config.toml
dataset = "single notes of musical instruments (NSynth)"
gain_aug_db = 10
noise_aug = 0.002
time_shift_ms = 100
input = "waveform_16khz"
norm = "batchnorm"
drop_path = 0.2
expansion = 4
num_labels = 36
learning_rate = 0.0028
beta1 = 0.9
batch_size = 64
epochs = 1.0
warmup_steps = 140
weight_decay = 0.3
Rows from block 4, named by matrix and row number. Each number is 128 + 32 x the weight over the matrix's rms, rounded and kept within 0 to 255. All counts start at 0.
# convs2: project pointwise conv (model.blocks.4.convs.2.weight, 128x512x1), inputs 256-383
convs2.70 [156 124  97 166 181 109 122 102 148 141 149 109 152 160 125 119 154 188 203 167 174  89  90 120  96  48 177 209 140  99 167 122 101 138 146 126 133 168 166 123 124 126 146 147 150 145 136  68 150 127 216  85 110 213 153 130 188 136 170  97  86 178 164  71 164 157 123  70 176 141 167 158 143 170 121 182  96 139 185 100 164 107 132 158 101 124 153 177 110 156 208 182 166 115 129 105 176 172 185 140  91  78 182 154 139 150 154 133 127 114 152 132  89 150 153  97 186 122 148 130  43 102 156 125 107 169 135 103]
convs2.71 [109 105  70 124  68  73 127 197 120  47 109 146 147 203 111 126 160 150 194 146 191 166 121 172  82 126  95 179 211 164  96 146 129 142 133 135  93 105 141 185  91 117 116 159 143 137 148 206 118 133 128 101 121 168 171  96 132 112 148 127 130 153 183  78 137 143 121 141  99 141 189 158 145  97 149 151 129 172  91 163 150 156 113 139 104 154 116 163 135 100  86  78  90  96 138 168 129 186 181 143 135  62 160 140 150 156 158 148 102 108  90 110 141 108 161 104 188 171 145 126 153 146 149 117 129 106 139 122]
convs2.72 [133 154 165 114 173 121  74 100 156 130 178 124  94 153 103  37 215 178 129 112 187 107 163 101 105  78 150  69 133 132 115 122 132 117 178 131 153 144 130 156 121 132 138 147 148 133 169 155 161  74 202 115 147 127 125  85 155 137 126 151 103 123 141  83 152 122  99 146 188 122 167 142 106 168 120 132 104 141 122 130  96 142  90 169  89 173 110 144 175 189 109 132  99 180 173  70 100 133 102 213 182 131 188 144 129 188 139  93 144  74 118 168 106  57 144 103 100  84 130 111 149 165 144 107 143  67 120 140]
convs2.73 [136 137  92 150 137  72  99  75 122  96 136 119 169 165 100 168 171 178 136 111 132 106  97 128 116 114 151 163 176 165  91 134 128  90 135 124 129  90 135 116 144  99 176 148  88  99 123 130 124 125 146 119  99 118 168  29 145 176 119 121 117 175 161 119 140 103 159 151 152 111 165 147 151 199 101 148 109 144 128 114  87  67 122 123 136 118 148 150 175 146 135 171 197 104 113 109 146 129 141 153  75  89 153 162 142 152 154 146 153 192 127 132 151  98 171 140 187 130 128  89 114  97 137 114 132 155 143  88]
convs2.74 [131 146 142 112 125  95  89  63 113  73 136 137  88 186  74 110 126 165 149 140 113 116 178 112  81 104 162 124 146 125 138 193 121 209 130 151 118 130 149 179 113 134 154 150 160 128 153 163 133 112 120 127  98 130 179 125  97 107  74 108 138 156 137 119 100 116 125 175 160 125 122 121 156 103 106 165  55 127 109 174 124 137 123 156  79 197 122 142 108 107 119 143 105 135 151 107 173 174  91 129 155 188  80 169 114 166 117  82 134 138 159 162 147 112  85 147  52 101 119 109 139 154 164 154 130 105 129 120]
convs2.75 [116 145 129 120 183 102  59 108 151 137  69  85 123 118 107  82 138 117  74 102 145  97 128 116 102 136 169 170 166 100 148 153 103 122 104 150 147 118 124   0 150 209 108 154  99  98 191 133 144 153 105 113 140 150 146 129 131 140 149  83 145 157 140 129 215 104  92 134 138 105 173 140 112 154 138 126 124  93 138 195 100 114  94 157 125 192 209 142  96 143 170 109 115 115 126 122 151 140  72 168 120 119 126 159 171 121 155  73  90 144 188 171 150 176 148 136  97  76 143 191 107 161 100 185 188 176  99 136]
convs2.76 [118 141 117 111 102 164 121 204 118 144 209 169 117 157 154 113  74 166  39 156 138 167 119 105 105 141 123 153 184 141 143 140 190 164 146  68 124 149 182 172 150 122  68 172 137 108 128 115  91  72 173 171 149 117  52 188 198  80  94 138  95 194  72 131  85 124  93 128 133 235 107  85 128 127  77 187 130 109 122 119 196 116 157 118 127 106 126  77 141  91 102 164 162 103  75 130 108 176 116 133  98 127 118 116  71 133 104 129  98 112 127 152  99 101  76  52 147 170 145 120 139 121 137 150  62  71 133 127]
convs2.77 [ 86 125 180 174 128 127 143 140 125 118 144 108 168 145 177 125  52 107 117 118 102 167 180 136 168 171 133  99 122 103  87 124 155  89 133 101 130 143 121 104 113 151 137 101 123 116 152 104  96 115 170 129 151 126  63 133 105 127  97 102 127 142  86 185  89 165 113 111  99 145 159 119  85 105 129 103 130  60 102  77 129 160 166 122 143 102  83  92 110 103  83 161 136  95 188 106 145 130 153 132  98 138  80 108 105 108 139  91 168 129 187 110 121 144 128  93 105 167 112 182 128 120 143 135 122 155 137 126]
convs2.78 [169 100  99 137  98 146 164 152 110 177 141  98 196 168 159 157 100  96 144 156 100 177  91 125 110 107 137 108  89 142 135  80 126 138 103  80 113 112 139 155 140 156  76 119 144 121 103 149 145 121  98 136 125 114  67 168  98  67 109  86 207 102  76 133  82 171 144  81 161 114  98 125 160 118  90 114 117 103  92  81 148 134 148 117 151 123 132 119 125  62 100 122 151 174  82 104 111 156  97 100 122 129  73 142 103  81 131 161 116 166 146 150 122 162 146 126 107 158 146 136  99 106 116  80 137 119 125 174]
convs2.79 [161  39 161  98  84 195 190 150 117 165 193 161 170 162 116 149 119 124 149 102 103 164 133 125 166 154  78 163 110 156  71  95 122  96 129  89 104  87 103 126 150 113  94 114 149 129 104 143 125 126 175 156 137 109 119 124 106 147 164 125 109 112 128  97  76 176 136 124 140 152  87 129 110  70 130 109 137 129 115  77 152 120 172 107 159  52  67 163 132  70 115 143 135 111  88 161 151 109 169  81 124  93  90 121  96 130  86 195 147 128  95  89  92 115  85 125 170 171  93 145 115 121 163 116 107 120 128 130]
convs2.80 [155 104 117 127  96 148 203 147  80 136  89 153 157  76 144 151 109  88 154 132 115 159 118 128 197 191 188 159   6 102 130 177  92 150 116 162 136 132 119  82 110 115 136  77  82 159 148 164 139 170 178 144 134 116 121 198  63 131 122  86 163 135  74 119 128 128 114 154 122 135 133 143  91 124 148  59 146 178 157 104 133 183 141  96 141 138 114 148 136 112 143 107 131 111 103 124 159  52 149 115 100 128 137 169 126  78 135 146  90 105 116 129 164 162 123 194  98 112 104 136 125 132 114 138 106 165 130 147]
convs2.81 [143 172 120  97 138 100 159 119 112 153 130 184 127 165  82  82 127 178 201 162 161  68 125 137 121  85 165 136  85 102 127 173 121 148 125 146 108 126 174 155 149 107 162 133 161  83  99 126 111 120 135 178 143 137 182 107 169 170 179  67 121 132 125  87 124 132 111 186 190 162 131 111 128 138 135 156  73 165 160 107 175 142  75 164 118 166 158 162 123 105 108 161 104 124 114 145 119 176 144 150 146  95  97 121 131 142 135  93 171  82 168 159 198 120 189 149 118 110 151 185 148 116  92 137 106 149 121 145]
convs2.82 [111 152  79 151 162  86  56 125 142 112 130  99  93 101 125  84 127 115 183 139 126  85  98 161 100  94 121 122 136 144 121 131 144 139 110 179 193 185 136 111 109 115 182 168 125 138 169 127 155 131  60  59 113 139 165 114 119 118  96 153  55 114 124 129 132 107 211 163 117 123 138 131 122 127 149 173 145 152 138 166 151  92  94  95 164 129 161 134 116 122 165 120 149 129 152  90 127 134 124 127 160 149 162 166 147 112 200  74 147 166  96 121 146  60 120 159 120 126 144 169 126 164 159 106 147 168 207  69]
convs2.83 [161  98 176 144 150 149 131 112 122 194 131 196 123 125 138 146 132 106 183 150  86 167 138 110 154 155 161 167  62 125 119  99 165 171  80 108 125 138  97 108 148 160 121  89 171  63 117  92 106 152 101 159 116 112  84 167 101  93  98 131 155  91  66 149 109 103  96 140 148 159 106 152 108 121 132  94 177  39 136 135 142 185 127 130 193  97  32 133  97  82 111 112 183  93 138 149 158 113 132  95  80  94 109  81 102 101 113 123 139 135 124  97 126 100 101 150 148 116 127 130 163  97 113  86 139 123  67 150]
convs2.84 [134 102 130  94 126 184 153 126  91 116 127 197 165 155 191 155 141 114 113  74  96 166  78 149 200 179 109 122 101 182 115 106 129 135 142 102 144 103  60 194 125 137  86 114 183 142  82 148 110 116 139 185 113  99 140 139  86 108 158 131 167  76 115 176  88  70 130 100 116 106  80 119 144 107 146  99 120 150  90 139 135 128 201 134  68  79 114 148 100  34 103 102 121 110 139 146  93  96 100 112 145 160 118 107  98  90 118 165 151 162 129 111 120 183 120 133  33 189 135 101 125 110 110  55  99 104 154 157]
convs2.85 [101 112 145  73 114 129 128 112 135 138  71 141 116 114 163 139 130 129 146 142  89 168 117  81 137 114 127 139  94 146 173 112  98 177  92  88 129 105 127 115 182  86  97 152 122  66  87 107 104 143 135 154  95  95 127 140 148  97 130 113 146 109 102 171 122  80  92 157  74  86 136 142 131 120 138 143 129  59 133 137 130 143 142  59 165 108 103  81  79 113  93  95 164 158 157 166 118 145 131  89 156 119 126 106 114  84 143 114 123 189 148 155 116  78 127 140  91 131 108 132 173 103 122 115  86 109  83 144]
convs2.86 [132 138 160 114  58 127 115 102 100  77 198 145 106 147 105 121 107 174 181 146  90  86 187 134  80  75 115  83 204 140 103 117 144 127 156 154 111 146 130 141 140 184  86 169 136 122 176 158 133 199  90 151 154 165 184 148 166 142 162 125 143 135 127 129 125 104 131 155 146 148 153 151 155 128 130 176  93 162 131 135  91 108 150 143  84 191 107  73  93  88  81 117 130 145 114  94 123 187 115 133 171 138 128 125 140 114 136  95 176  94 145 126 138 145 140 153   5 117 138 105 134 109 119 205 121 124 144 155]
convs2.87 [101 120 153 145 158 184 143 125  98 114 116 103 128  96  52 125 150 117 173 153 138  80 145 104  82 119 144 158 151 139 180 149 114  57 100 143 132 157 152 120  76 131 148 156 123 110 169 171 145 111  75  84 133 175 155  94 119 159 109 123 131 109 138 113 150  90 129 150 124 121 118 130 101 134 162 133 121 197 144 139 128 111  97 119 143  88  79 140 127 139 156 138 107 130 142 133 233 141 139 137 156 159 146 134 104 154 114 147  81 115 159 151 158 128 118 187 178 132 127  88 132 177 125 133 141 140 129  84]
convs2.88 [107 158 116 176 114 121  95 127 185 129 109  95  72 125 139 136 124 113 144 119 155 131 135 140  94  85 163 149 118 109 138 133 140 180 146 145 126 164 127  87 128 172 202 150 109 119 130 161 146  89 128  93 118 147 121 109 161 118 134 137  88 122  97  75 169 131 161 175 175  80 174  96  81 124 164 140 102 141  91 150 121 110 119  71 141  93 151  96 125 202 163 116  86 110 144 102 146 144 144 118 110 170 149 120 154 144 136 140 126  65 163 162 169  93 185 126 117 123 107 140 116 162  92 170 128 123 120 133]
convs2.89 [153  92 191  62 116 154 158 141  82  86 148 237 154 167 185 127 115 155 159 109 161 195 127 148 139  85 142 153  65 139 100 115 144 142 149 117 151 116 142 170  91  96  85 139 213 139 115  72 118  91 144 132 112 114 148 153 121 116 132 145 111 107 115 212 116 106 111 121 144 202 140 121  79  85  56 130 131 142 140 119 130 171 144 134 149 111  98 110 115 102  99 150 172 103 113 132 167 103 138 117  96 159 132 124  53 108  80  93  95 181 178  82 132 150 120 132 167 153 156 112 190 105 184 120 144 139  78 132]
convs2.90 [124 102 161 115 159 197 177 144 144 161 116 191 133 175  99  99 100 111  50 130 109 134 160  98 174 144 135 108  63 145 144 106 131 110 152 111 122 119 143 154 111 123  92 153 107 113  90  91 107 132 188 143 168  93 119 135  92 117 147 138 136 109 133 135 132 135 143  66 112 132  72 105 150 170 123 126 170 117 101 142 161  77 119  91 121 110  91 112 170 135 141 126 130 144 143  95 101  77  95 114 113 175 110 125 153 143 100 156 157 131 128 140 130 148 119 183  96 174  89 144  91 129 107 145 133  76 139 120]
convs2.91 [133 133  72 117 148  88 105  93 114  76 120 138  55  68  91  97 113 142 171 177 145 120 182 156  84 133  92 167 140 117 173 142 139  78 122 156 167 110 198  51  87 136 150 128 142  60  97 111 193 170 211  98 115 132 163  94 149 164 126 107  88 143 164  55 132 115 138 124 122 126 139 118  97 135 170 162  78 161 193 140 138 171  98 113 100 192  85 192 156  96 141 162 153 152 156 100 155 163 156 124 150 196 104 160 115 168 190  78 144 118 105 124 132 125 130 119 167  82 144 110  90 182 103 135 132  99 153 132]
convs2.92 [175 129 143  79 128 189 111 144 130 172 138 137 139  93 145 167 102 139 149 125 193 146 174 146 122 121 143 195  75 117 141 111 159 153  82 110  96 165 131 111 133 156 110  82 139 173 154 145  96 112  73 159 124 119  62 113  18 155 131  80  80  78  97 125 152 127 139  73 163 124 116 102 125 106 149 104 173 152  92 157 130 160 132 129 122  71  64 194 177 132  63 128  98 123  58 118 141  97  90 133 131 162  81 178 147 103  84 180 142 112 134 116 143 140 147 128 140 161 129  80 130  93 122 146 123  87 138 146]
convs2.93 [167 102  87 113 117 207 179 134 144 163  68 128 171 134 135 131 131  94 102 170 154 151 171 137 174 138 139 111  60 136 147 139 123 113 138 124 217 110 159 129 168 147 114  85 133 192 123 103 154 181  98 114 146 160  76 137  76 121 166 141 170  77 128 123 146 114 130 119 170 121 100 124 133 100  92 124 150 149  69 149 192 183 147  82 144 158 113  90 160 180  98 113 178 154  99 130 179  65 114 121  92 179 160 128 121  67 112 172 134 177 158  98 161 141 107 137 187 153 131 110 145  99 141  99 146  84  88 176]
convs2.94 [163 144 138 114 127 147 163 153 193 127 126 145 141 125 107 142 110  47  96 172 107 193 140 141 150 156 122 123  90 109 123 121 134 176 107 121 178 132  95 122 115 171 159 155 128 145 157 152  89 122 153 180 134 113 147 171 104  75 147  87 143 103 111 187  57 133  91 151 123 161 104 158  73 132  86 115 139 125 127 123 137 204 182 131 101 127 124  93 141  99  74  79 107 148 112 118 161  92 130  94 123 122  94 105 132  55 120 135 141 155 141 136 156 205 117 162 134 144  88 220 126 114 120 125 115 145 140 159]
convs2.95 [145 146 123 144 168  83 104 138 108  90  97 138 108 150 153 148 186 179 148 162 149 117 126 109  73  31 152  75 145 105 183 112  90 117 151 150 173 126 177 112 156 119 171 180 136  85 159 114 155 100 129  87 121 163 141 105 172 159 140 140 132 140 165  43 164 118 143 170 132 119 195 145 161 193 177 138  72 161 168 145  96  95 135 149 173 137 153  80 107 143 131 164 117 163 164  94 123 135 143 165 123  91 149 143 195 150 154 120 148 140 186 143 197 147 182 127 159 129 144  97 120 145 140 141 129 145 127 118]
convs2.96 [ 91 146 103 154 145 139  89 139 163 110 112  85 136  60 108 157 149 128 161 126 142  68 126 156  93  93 157 113 124 116 170 168 119 120  90 162  60 124  79 108 133 144 182 159  89  64 120  78 150 173 109 113 170 151 150 115 126 112  86 138 108  87 127  27 162 169 158 140 171  96 178 129  93  49 149 131 139 142 149 162 117 136  78 150 147 129 103 156 159 160 152 156  92 132 132 139 125 177 115 143 121 127 136 147 109 147 120 111 138 103 165 136 125 102 116 187 113  84 187 141 125 164 126 116 116 196 147 157]
convs2.97 [109  58 115 119 119 150 156 159 125 105 170 123 142  96 190 109  90 165 137 153 115 170 124 142 199 142 119 104 145 141  64  69 168 148 122  95 108  97 136 141 145 134 102 124 179 142  82 114 126 213 198  96 149  94  75  88 142 107 124 153 178 155  72 133 126 110  94 105 140 175  90 108  63 135 109 120 193 134 110 112 159 132 110 103 133  59 119 103 175  43 107 124 153 102 131 145  98  81 144  76 121 117 145  88 138 147 153 155 104 135 112 104  93 160 106  96 164 134  84 142  98  48 102 137  74 117 118 145]
convs2.98 [ 56 119 131 142 111 151 150 122  93 134  61 140 145 136 133  81 127  89 119 147  59 134 118 130 129 103 153 106  84 107  97 106  63 155 106 122 145 116 106 101 144 134 135 113 123  81 112 122 168 131 147 129 137 131 135 143 100 142 116 170 124  65 157 142 122 118 152 101 168  66 109 104 148  98 115  71 136 121  71 105 102 112 157 108 176  97 144  80 101 110 161  67 120 158 129 133 135 100 155  98 142 177 157 116  86  94  96 133 127 152  53 149 139 112 116  60  84 144 147 152 129 148 111 160 119  90 132  99]
convs2.99 [113 110  57 162 125  68  90 115  88 120 118 119 122 133 133 123 136 132  80 163 150  78  86 150  83 129 141 188 169 112 179 141 111  79 137 141 122 119 129 104 104  93  98  91  76 119 153  96 123 153 131 133 121 147 133 119 154 120 134 127 103 189 114  81 125 155 155 145 164  89 192 113 106 183 197 160 101 163  81 142  79 166  99 159 128 158 166 196 110  90 150 149  91 133 111  86 135 154 104 183 114 189 148  97 108 136 143 161 140 129 130 125 155 133 133 184 138 130 140 130 132 115 122 159 130 145 161 100]
convs2.100 [169 150 131  96 130 101 197 144 128 119 149 130 138  92 124 102 119  72 170  91 101 142 183 141 152 180 181 127  58 164 113 131 135 104 180 168 112 136 110  96  26  87  87  75 158 119 120 127 149  76 117 120 109 118 148 131  78 121 165  86  98 109 140 116  96 110 184 132  99 106 115 155 141 132 138  63  75 162 149 109 130 195 111 106  74 119 142 166 111  59 192 139 130 149  94 138 132  88 105 123 149 105 157 119 113 113 105 106 163 158 135 154 152 143 147 129 156 206 118 141 172 121 177 120 138  82  91 177]
convs2.101 [ 93 137  96 137  90 117 125  83 148 151 127 115 113 109 147 132 171 139 162 122 166  58 123 165 103 122 174 113  79 136 127 166 159 168 131 131 113 157 129 137 160 126 152 146  83 121 199 148 144 124  89 116 120 126 149 103 103 138 139 153 108 136 139  80 194 129 153 188 158  70 171 134  85 121 145 158 110 134 108 163 146 136 135 127 171 130 137 181 135  94 173 180 125 107  91 104  86 147 140 119 134 138 137 122 154 135 131 126  85 123 117 176 145 164 136 115 118  71 133 127  72 141  96 147 101 125 134 154]
convs2.102 [158 122 106 144 127 171 148  95 126 142  80 126 135 145 177 137 114 114  93 128 101 200 135  74 141 126 104  65 150 150 137 124 140 130  87 140 148 126  70  83 143 109 108  96 123 136 112  85 127  62 180 152 131 126  73 162 117 132 140 149 133 104 162 141 150 139 109  98 127 118 144 113 114  69 112 147 146 175 108 117  90 147 167  90 128 118 119 140 142 164  65 143 175 102 154 128 142 134 123  95  89  92 125 126 136  99 104  86 128 166 122 105  95 131 100 114  87 135 113 145 115  91 126 127 142  93 131 136]
convs2.103 [135 123  90 137 118 131 102 148 126 133 133  94 182 180 135 138 108 120 132 141 151 152  59  72 188 131 133 166  69 137  91 113 108  78 127 100 193 100 121  81 108 158 113 112 149 100 102 177  83 114 165 147 123 128 181 151  74 155  87  87 166 148 115  98 131 164 104  92 106 130 152 130 140 195 168  68 131 117 130 139  88  91 146 106 162 180  65 121 134 121  91 176 223 142 110 125 153 100 138 153  93  35 102 118  95 125 143 102 111 140  74 109 103 113  82 139 148 155 109  94 130 139  93 114 126 140  85 208]
convs2.104 [125 190 140  52  83 152 121 142 152 147 155 136 140 121 169  95 134  89  67 135  93 119 106 107 145 115 118 132  88 124  84 151  90  86 120 141 137  97 113 147 139 113 152  63 104 124 126 169 158 147 159 140 107 108  84 106 106 120 128  80 136   7  88 138  89 142 106 100 115 126  91 101 113 138  89  19 144 112 136 132 169 199 155 102  93 128  70 125  75  49 128 146 133 157 169 130  60  68  79 103 128 115  55 182 139 115 109 119 124 187 107 171 154 137  87  62 156 140 136 127  98 159 170 134 138 124 122 132]
convs2.105 [ 99  88 142 102 111 123 149 123  90 211 181  70 144  93 114 136 141 118 112 121  77 158 143 169 182 114  72  83 126 123 114  87 183  88 127 113 140 123 120 147 118 149 145 122 164 145 134 115 102 151 120 104 151  97 105 148 176 114  91 125 170 115 105 202 119 205 161 104  80 178 112 143 127 187 113  95 127  94  86 119 169 121 144 105 148 141  86 162 118 143 103 160 101 110 107 121 124 117 173 113 129 189 143 126 150 134 147 142  71 122 156 124 158  97 117  96  39 105 118 137 124 106 120  79  50 128 135 161]
convs2.106 [ 88 162 116 114 147  81  97 126 162 110 100 175 113  60 130 128 154 134 111 109 167  92 137 142 103 100 131 127 131 135 139 149 125 141 159 155 104 144 125 132 113 123 152 163 151 126 149 141 125 102 158 149 103 152 140  88 141 165  95 142 106 132 124 117 168  97 117 167 161 110 107  98 100 152  92 123 111 111 119 153 143  88 146 119 124 170 162 126 145 101 162 121 112 152 103 106 126 156 172 146 174 107 171  86 161 169 143 171 136 139 127 146 132 149 158 121 172  95 176 132 115 125 104 140 109 158 166  69]
convs2.107 [170 100 130 123 113 149 169 146  63 187 124 170 173 123 237 144 134  71 140 112 101 176 170  78 168 142 149  96 109 149 136  81 107 151  93  89 147 137 108 135 116 143 121  77  86 125 149  77 143 140 100 153 158 153  44 189  97 128 120 172 143 147  96 220 178 115 100  53 126 191 127 148 114 149 155 121 210  95 143 124 146 178 123 160 149 104 129 101  69 223 138  81 179 141 122 128 123 123 133 131 140 143  81 108 143 122 117 150  83 128 113 125  68 169  92 164 115 111 142 173 168  77  92  87  96 139 139  96]
convs2.108 [ 98 134 131  99 138  94 142 164  93 151 165 102 156 190 144 116 133 146 171 143 144 162 145 107 191 225 141 108 116 144 103  94 101 134 138  88 142 161 129 138 140 150  93 165 158 151 149 161 102 114 159 106 139 130 122 176  92 136 168  98 172 141 127 162 138 133 125  85 117 124 106 113 129 113 136 109 139 109 138 101 166  95 141  99 114 161  97 124 115 148 120  63 145 134 124 142 105 157 108 138 118  19 156 106 119 129 150 158 126 137 184 105  76 159 145 156 106 160 129 129 160 109  90 152  68 122 104 133]
convs2.109 [ 98  74 103 104 128 122 121 107  84 154 110 144 129 114 158 111 138  90 164 133  64 160 138 126 119 103 101 201 116 133 110 101 110 174 158 112 110 172 103 156 115 101 152 143 170 146 118 142 111 194 134  47 145 120 113 116 153  88 135 145 116 110  84  94 160 105 139 134 133 132 131 104 141 156 200 119 104  62  95 120 156 140 144 141 151 114 137 129 128 186 100 153 106  96 100 121 125 117 147 100 106 153 131 130 102 146 137 218 121 149 132  71 133 116 105 115 116 107  94 148 143 126 139 142 142 119 116  96]
convs2.110 [156 181 152 111  84 140 151  69 121  81 123 183  79 131 108  96 170 119 123 134  96 118 151 141 105 107 193 112 138 148 140 140 107 118 133 102 147 157 141 173  61 141 128 139 111 118 190 134 129 148  57 146  90 128 154 116 132 148 136 144 101 105 160 158 102 132  68 157 121 109 127  94 122 191 122 170  99 138 130 130 117 135  95 149  84 160 125 119 117 123 152 113 131 134 160 103  92 159 143 120 126 210 122 174 110 120 159  99 125  93 134 164 150 135 118  93 146 108  70 149 119 153 128 199 162 122 168 121]
convs2.111 [123 147 125 125 125  76 158 126  78 137 120  77 114 133 163 134 126 111  56  74  77 179 218 125 145 150 141 143 147 144 133 178 142 124  87 127 103  93 113 109 116 105  96 184 132 111 130 110  71  71 117 159 111 119 161 123 109 118 152 169 160  95 129 138  69  90 143 127 123 158 119 132  93 127  86 117  66 121 148 101 166 127 189 114 184 139  68  99 109  99  49 132 163 100 144 162 156 113 150 108  99  73  93  82  78 199 103 133 154 177 186 156 155 112 109 106 102 143 131 146 156 162 171  92 149  73 143 196]
convs2.112 [148 168 138 137 150  39 125 128 140  93  96 128 114 161 136 114 209  74 108 143 157 142 105  96  77 141 113 147  75 155 151 161 114  96 109 173  90  98 110  93 146 105 138 109 113 107 203 119  97 133 106 129 144  61 161  69 125 170 166  99 108  91 200 127 187 115 112 136 137  96 151 167 144 171 117  64 125 138 169 163 144 102  98 164 103 107 161 130 157 134 173 111 159 141 131 106 112 105 232 143 107 125  42 114 187 119 146  95 156 147 130 170 152  98  78 119 128 116 112 147 122 165 141 125 146 160 141 160]
convs2.113 [160 100 157 114 137 160 129 149 152 137 133 181 151 188 165 171 125 101 106  97 106 136 198 135 135 158 128 134  91 133 127 101 126 190 124 109 160 144 100 162 165 110  74  79 128 174  96 116 107 142 142 181 127 119 172 160 105 127 107 111 151 118 124 173 119 107 130 113 102 111 118 150 133 123 106 120 219 139  90 105 130 155 161 121 115 120 175 131  86 112 162  89 134  84 127 124  87 113 146 133 114 152  92 100 142 110 125 154 104 137  94  99 132 170 125 126 150 137  77 109 160 114 119 149 122 119 124 162]
convs2.114 [158 100 119 142  97 171 206 143  68 121  91 191 168 128 128 125 119 143  49 131  64 164 189 147 175 126 104  99 120 111 104 141 137 128 154 110 127  96 119 163  66 129  84 145 169 124 111 171  95 147 132 120  94 125 144 140 123 133  75 143 116 109 159 130 112 149 100 129 105 139 104 162 107 179  82 113 131 124 108  51 194 129 182  90 131 125  71 130 102  75  83 134 161 129 130 170 112  91 112  82 114 206  85 101 113 120 114 141 116 127 142 126 100 153 123 123 122 131 108 125 162  99 104 152 133  66  95 160]
convs2.115 [163 126 122 126 133 150 152 144 133  63 116 118 177 139 165 119  99 108 141 156 115 126 133 167 127 142 147 140 110  94 108 135 171 165  78 139 113 158 119 117  77 125 113  94 159  92  97 169  96  87  52 174 118 128  73 108  88 142  86 100 107 102  73 229 123 125 112 108 131 141 126 160  95  62 114  79 141  85 116  96 120 148 171  75 116 118 109 122 151 127  91 122 169 142 139 159 161  89 160 111 143 160 121 110 109  73 127 151  95  97 136  77 127 131 128 159 120 113 132 105 178 128 116 110 138 112  88 143]
convs2.116 [136 156 111 115 140 140  95 104 179  64  62 104 113 160 158 116 175 146 129 207 172  81 138 120  70   9 117 124 148 116 147 173 116 108  94 171 149 142 157 172 164 115 224 146 100 191 175 117 138 184  41  74 166 142 137 134  88 186 146 195  96 110 127 102 125 169 151 203 156 108 184 125 130 129 181 139 150 133 164 135 140 178 130 126 116  76 163 130 143 105 220 184 127 199  91 113 114 134 136 133 123 129 146 149 132 130 150 127 170 104 106 142 150 138 121 149 118 144 169 121 161 208 143 117 160 106 161  98]
convs2.117 [126 111 174 105 114 156 171 117 116 149  95 158 189 175 122 160 171  93 136 164  67 149 136  96 162 142 143 152  96 155 118  96 132  60 106 101 138 132 158 205 115 116  99 122 152 123 146 115 160 101 122 118 162 155 119 134  54 123 137 128 140 119 104 179 133 108  76  98 103 142  85 143 128 145 156  78 192 162 121 127 119 160 105 117 139 122 176 159 107  53 124  97 144 148 105  96 110 121  80 147 105  75 145 106 107  40 142 103  75 136  70 124 150  98 126 137 183 167 112 145 126 102  98 121 145 115 148 163]
convs2.118 [ 90 190 128 103 137 123  92 114 145 164  21 149  53 136 116  97 121  89 173 159 125 124  81  99 110  85 160 156  62  91 156 217  75 212 152 143  93 114 156 105 175 114 169 132 103  61 175 118 157 110 131 135 116 188 152  98 140 145 137 129 117  70 194  95 179  81 152 150 154  92 130 152 127 115 124  59 130 136 118 178  90 149 102 136  68 105 155  92 174 130 151 123 104 164 136 161 134 131 142 146 158  51  94 115 162 183 134 121 179 131  99 158 156 109 133 143  74 112 166 198 103 102 153 151 147 127 116 143]
convs2.119 [ 54 173 125 108 148 124 100 149 157 102  98 162  77 130  68 119 128 122 124 126 129  93  66 153 118  82 119 119 116 150 155 144  88 151 134 149 135 115 129  80 157 128 131 137 115 132  92 128 145 210 116 129 138 133 112  71  69 149  84 160  88 132 104  98  82 137 183 168 106  89 138 100 128 140 138 169  88 124 137 154  88  91 173 215 100 147 135 174 107  60 104 138  65 178 139 167 125 117 134 144  95 144 137 172  75 117 115 134 127 152 111 177 192 142 134 178  88 139 143  98  97 134 111 146 124 112 146  30]
convs2.120 [115 148 190 169  94 111  74 125 144 113 175 174  87 118  93 149 199 122  88 108 143 116 215 120 125 118 176 139 101 128 114 118 116 120 177 151 109 116 116 110 136 142 174 114  49  86 190  79 140 102 152 143 113  97  71 127 102 107 119 147 139  71 191  85 171 165 141 128 174 128 131 117 126 205  87 111 109 151 143 180  82 151 123 119 149 164 182 184 119 183 225  86 110 122  71  52 143  95  93 100 107 195  91 148 145 115 116 122 127 131 113 178 147  88 135 155 201 113 150 176  96 161 166 155 166 154 136 125]
convs2.121 [153 145 140 145 144 202 183 156 175 209 175 176 207 182 167 166 144 128  65 126 131 170 133 130 146 132 135 150 140 157 119 101 110  66  88 114 120 126  95 193 129 125 178 107 107  96 130 135 136  78  96 125 128  93  66 172 118  77 174 129 173 163  82 109 115 136 129  94  83 133 109 114  93 138 166 109 167  84 148  82 144 131 122 125 103  46 107 157 176 136 166 134 134 109 133 190 131  99 114 145 135  70 152 127  96 125  95 185  92  70  89 126 132 122 142  50 198 163 116 117 117 109  86 104 146 109 116 109]
convs2.122 [144 137 185 123 129 139  71 192 155 118 167 145  96 155  92 130 165 177 115  97 122 131 178 170 108  93 161 187 110 140 148 137 144 140 176 153  90 107 147 138 194 145 168 164 110 189 107 194 172  81 147 102 181 134  96  65 134 110 133 110 131 102 202  50  85  91 181 129 170 115 107 114  35 130 158 115 138 159 130 148 196 132  62 131 169 106 137 185 211  91 158 104  86 123 121 172 136 135 130 139 102 190 130 101 128 139  92 168 141  69 168 192 178 133 138 179 220 139 172 108  66 134 114 155 109 136 183  71]
convs2.123 [170 101 112 159 146 149 157 159 162 148  50 140 193 126 126 130  55 158 121 125 130 148 175  84 238 151 105 151 110 134 105 100 104 107 128 125 125 108 130 126 152 130 140 151 126 193  87 134 154 141 116 145  74 132 106 131 171 110  96  80 156 123 167 173 123 157 115 100 121 137 119 103 116 114 108 142 156 157 103 123 119 104 180 107 153 122 218 180 130 127 124 128 167 129  99 166 173 140 113 128 107 141  91 106 116 130 129 167 136 120 103 120  99 148 143 142 198 139 126  71 108 106 141 134 118 112 110  96]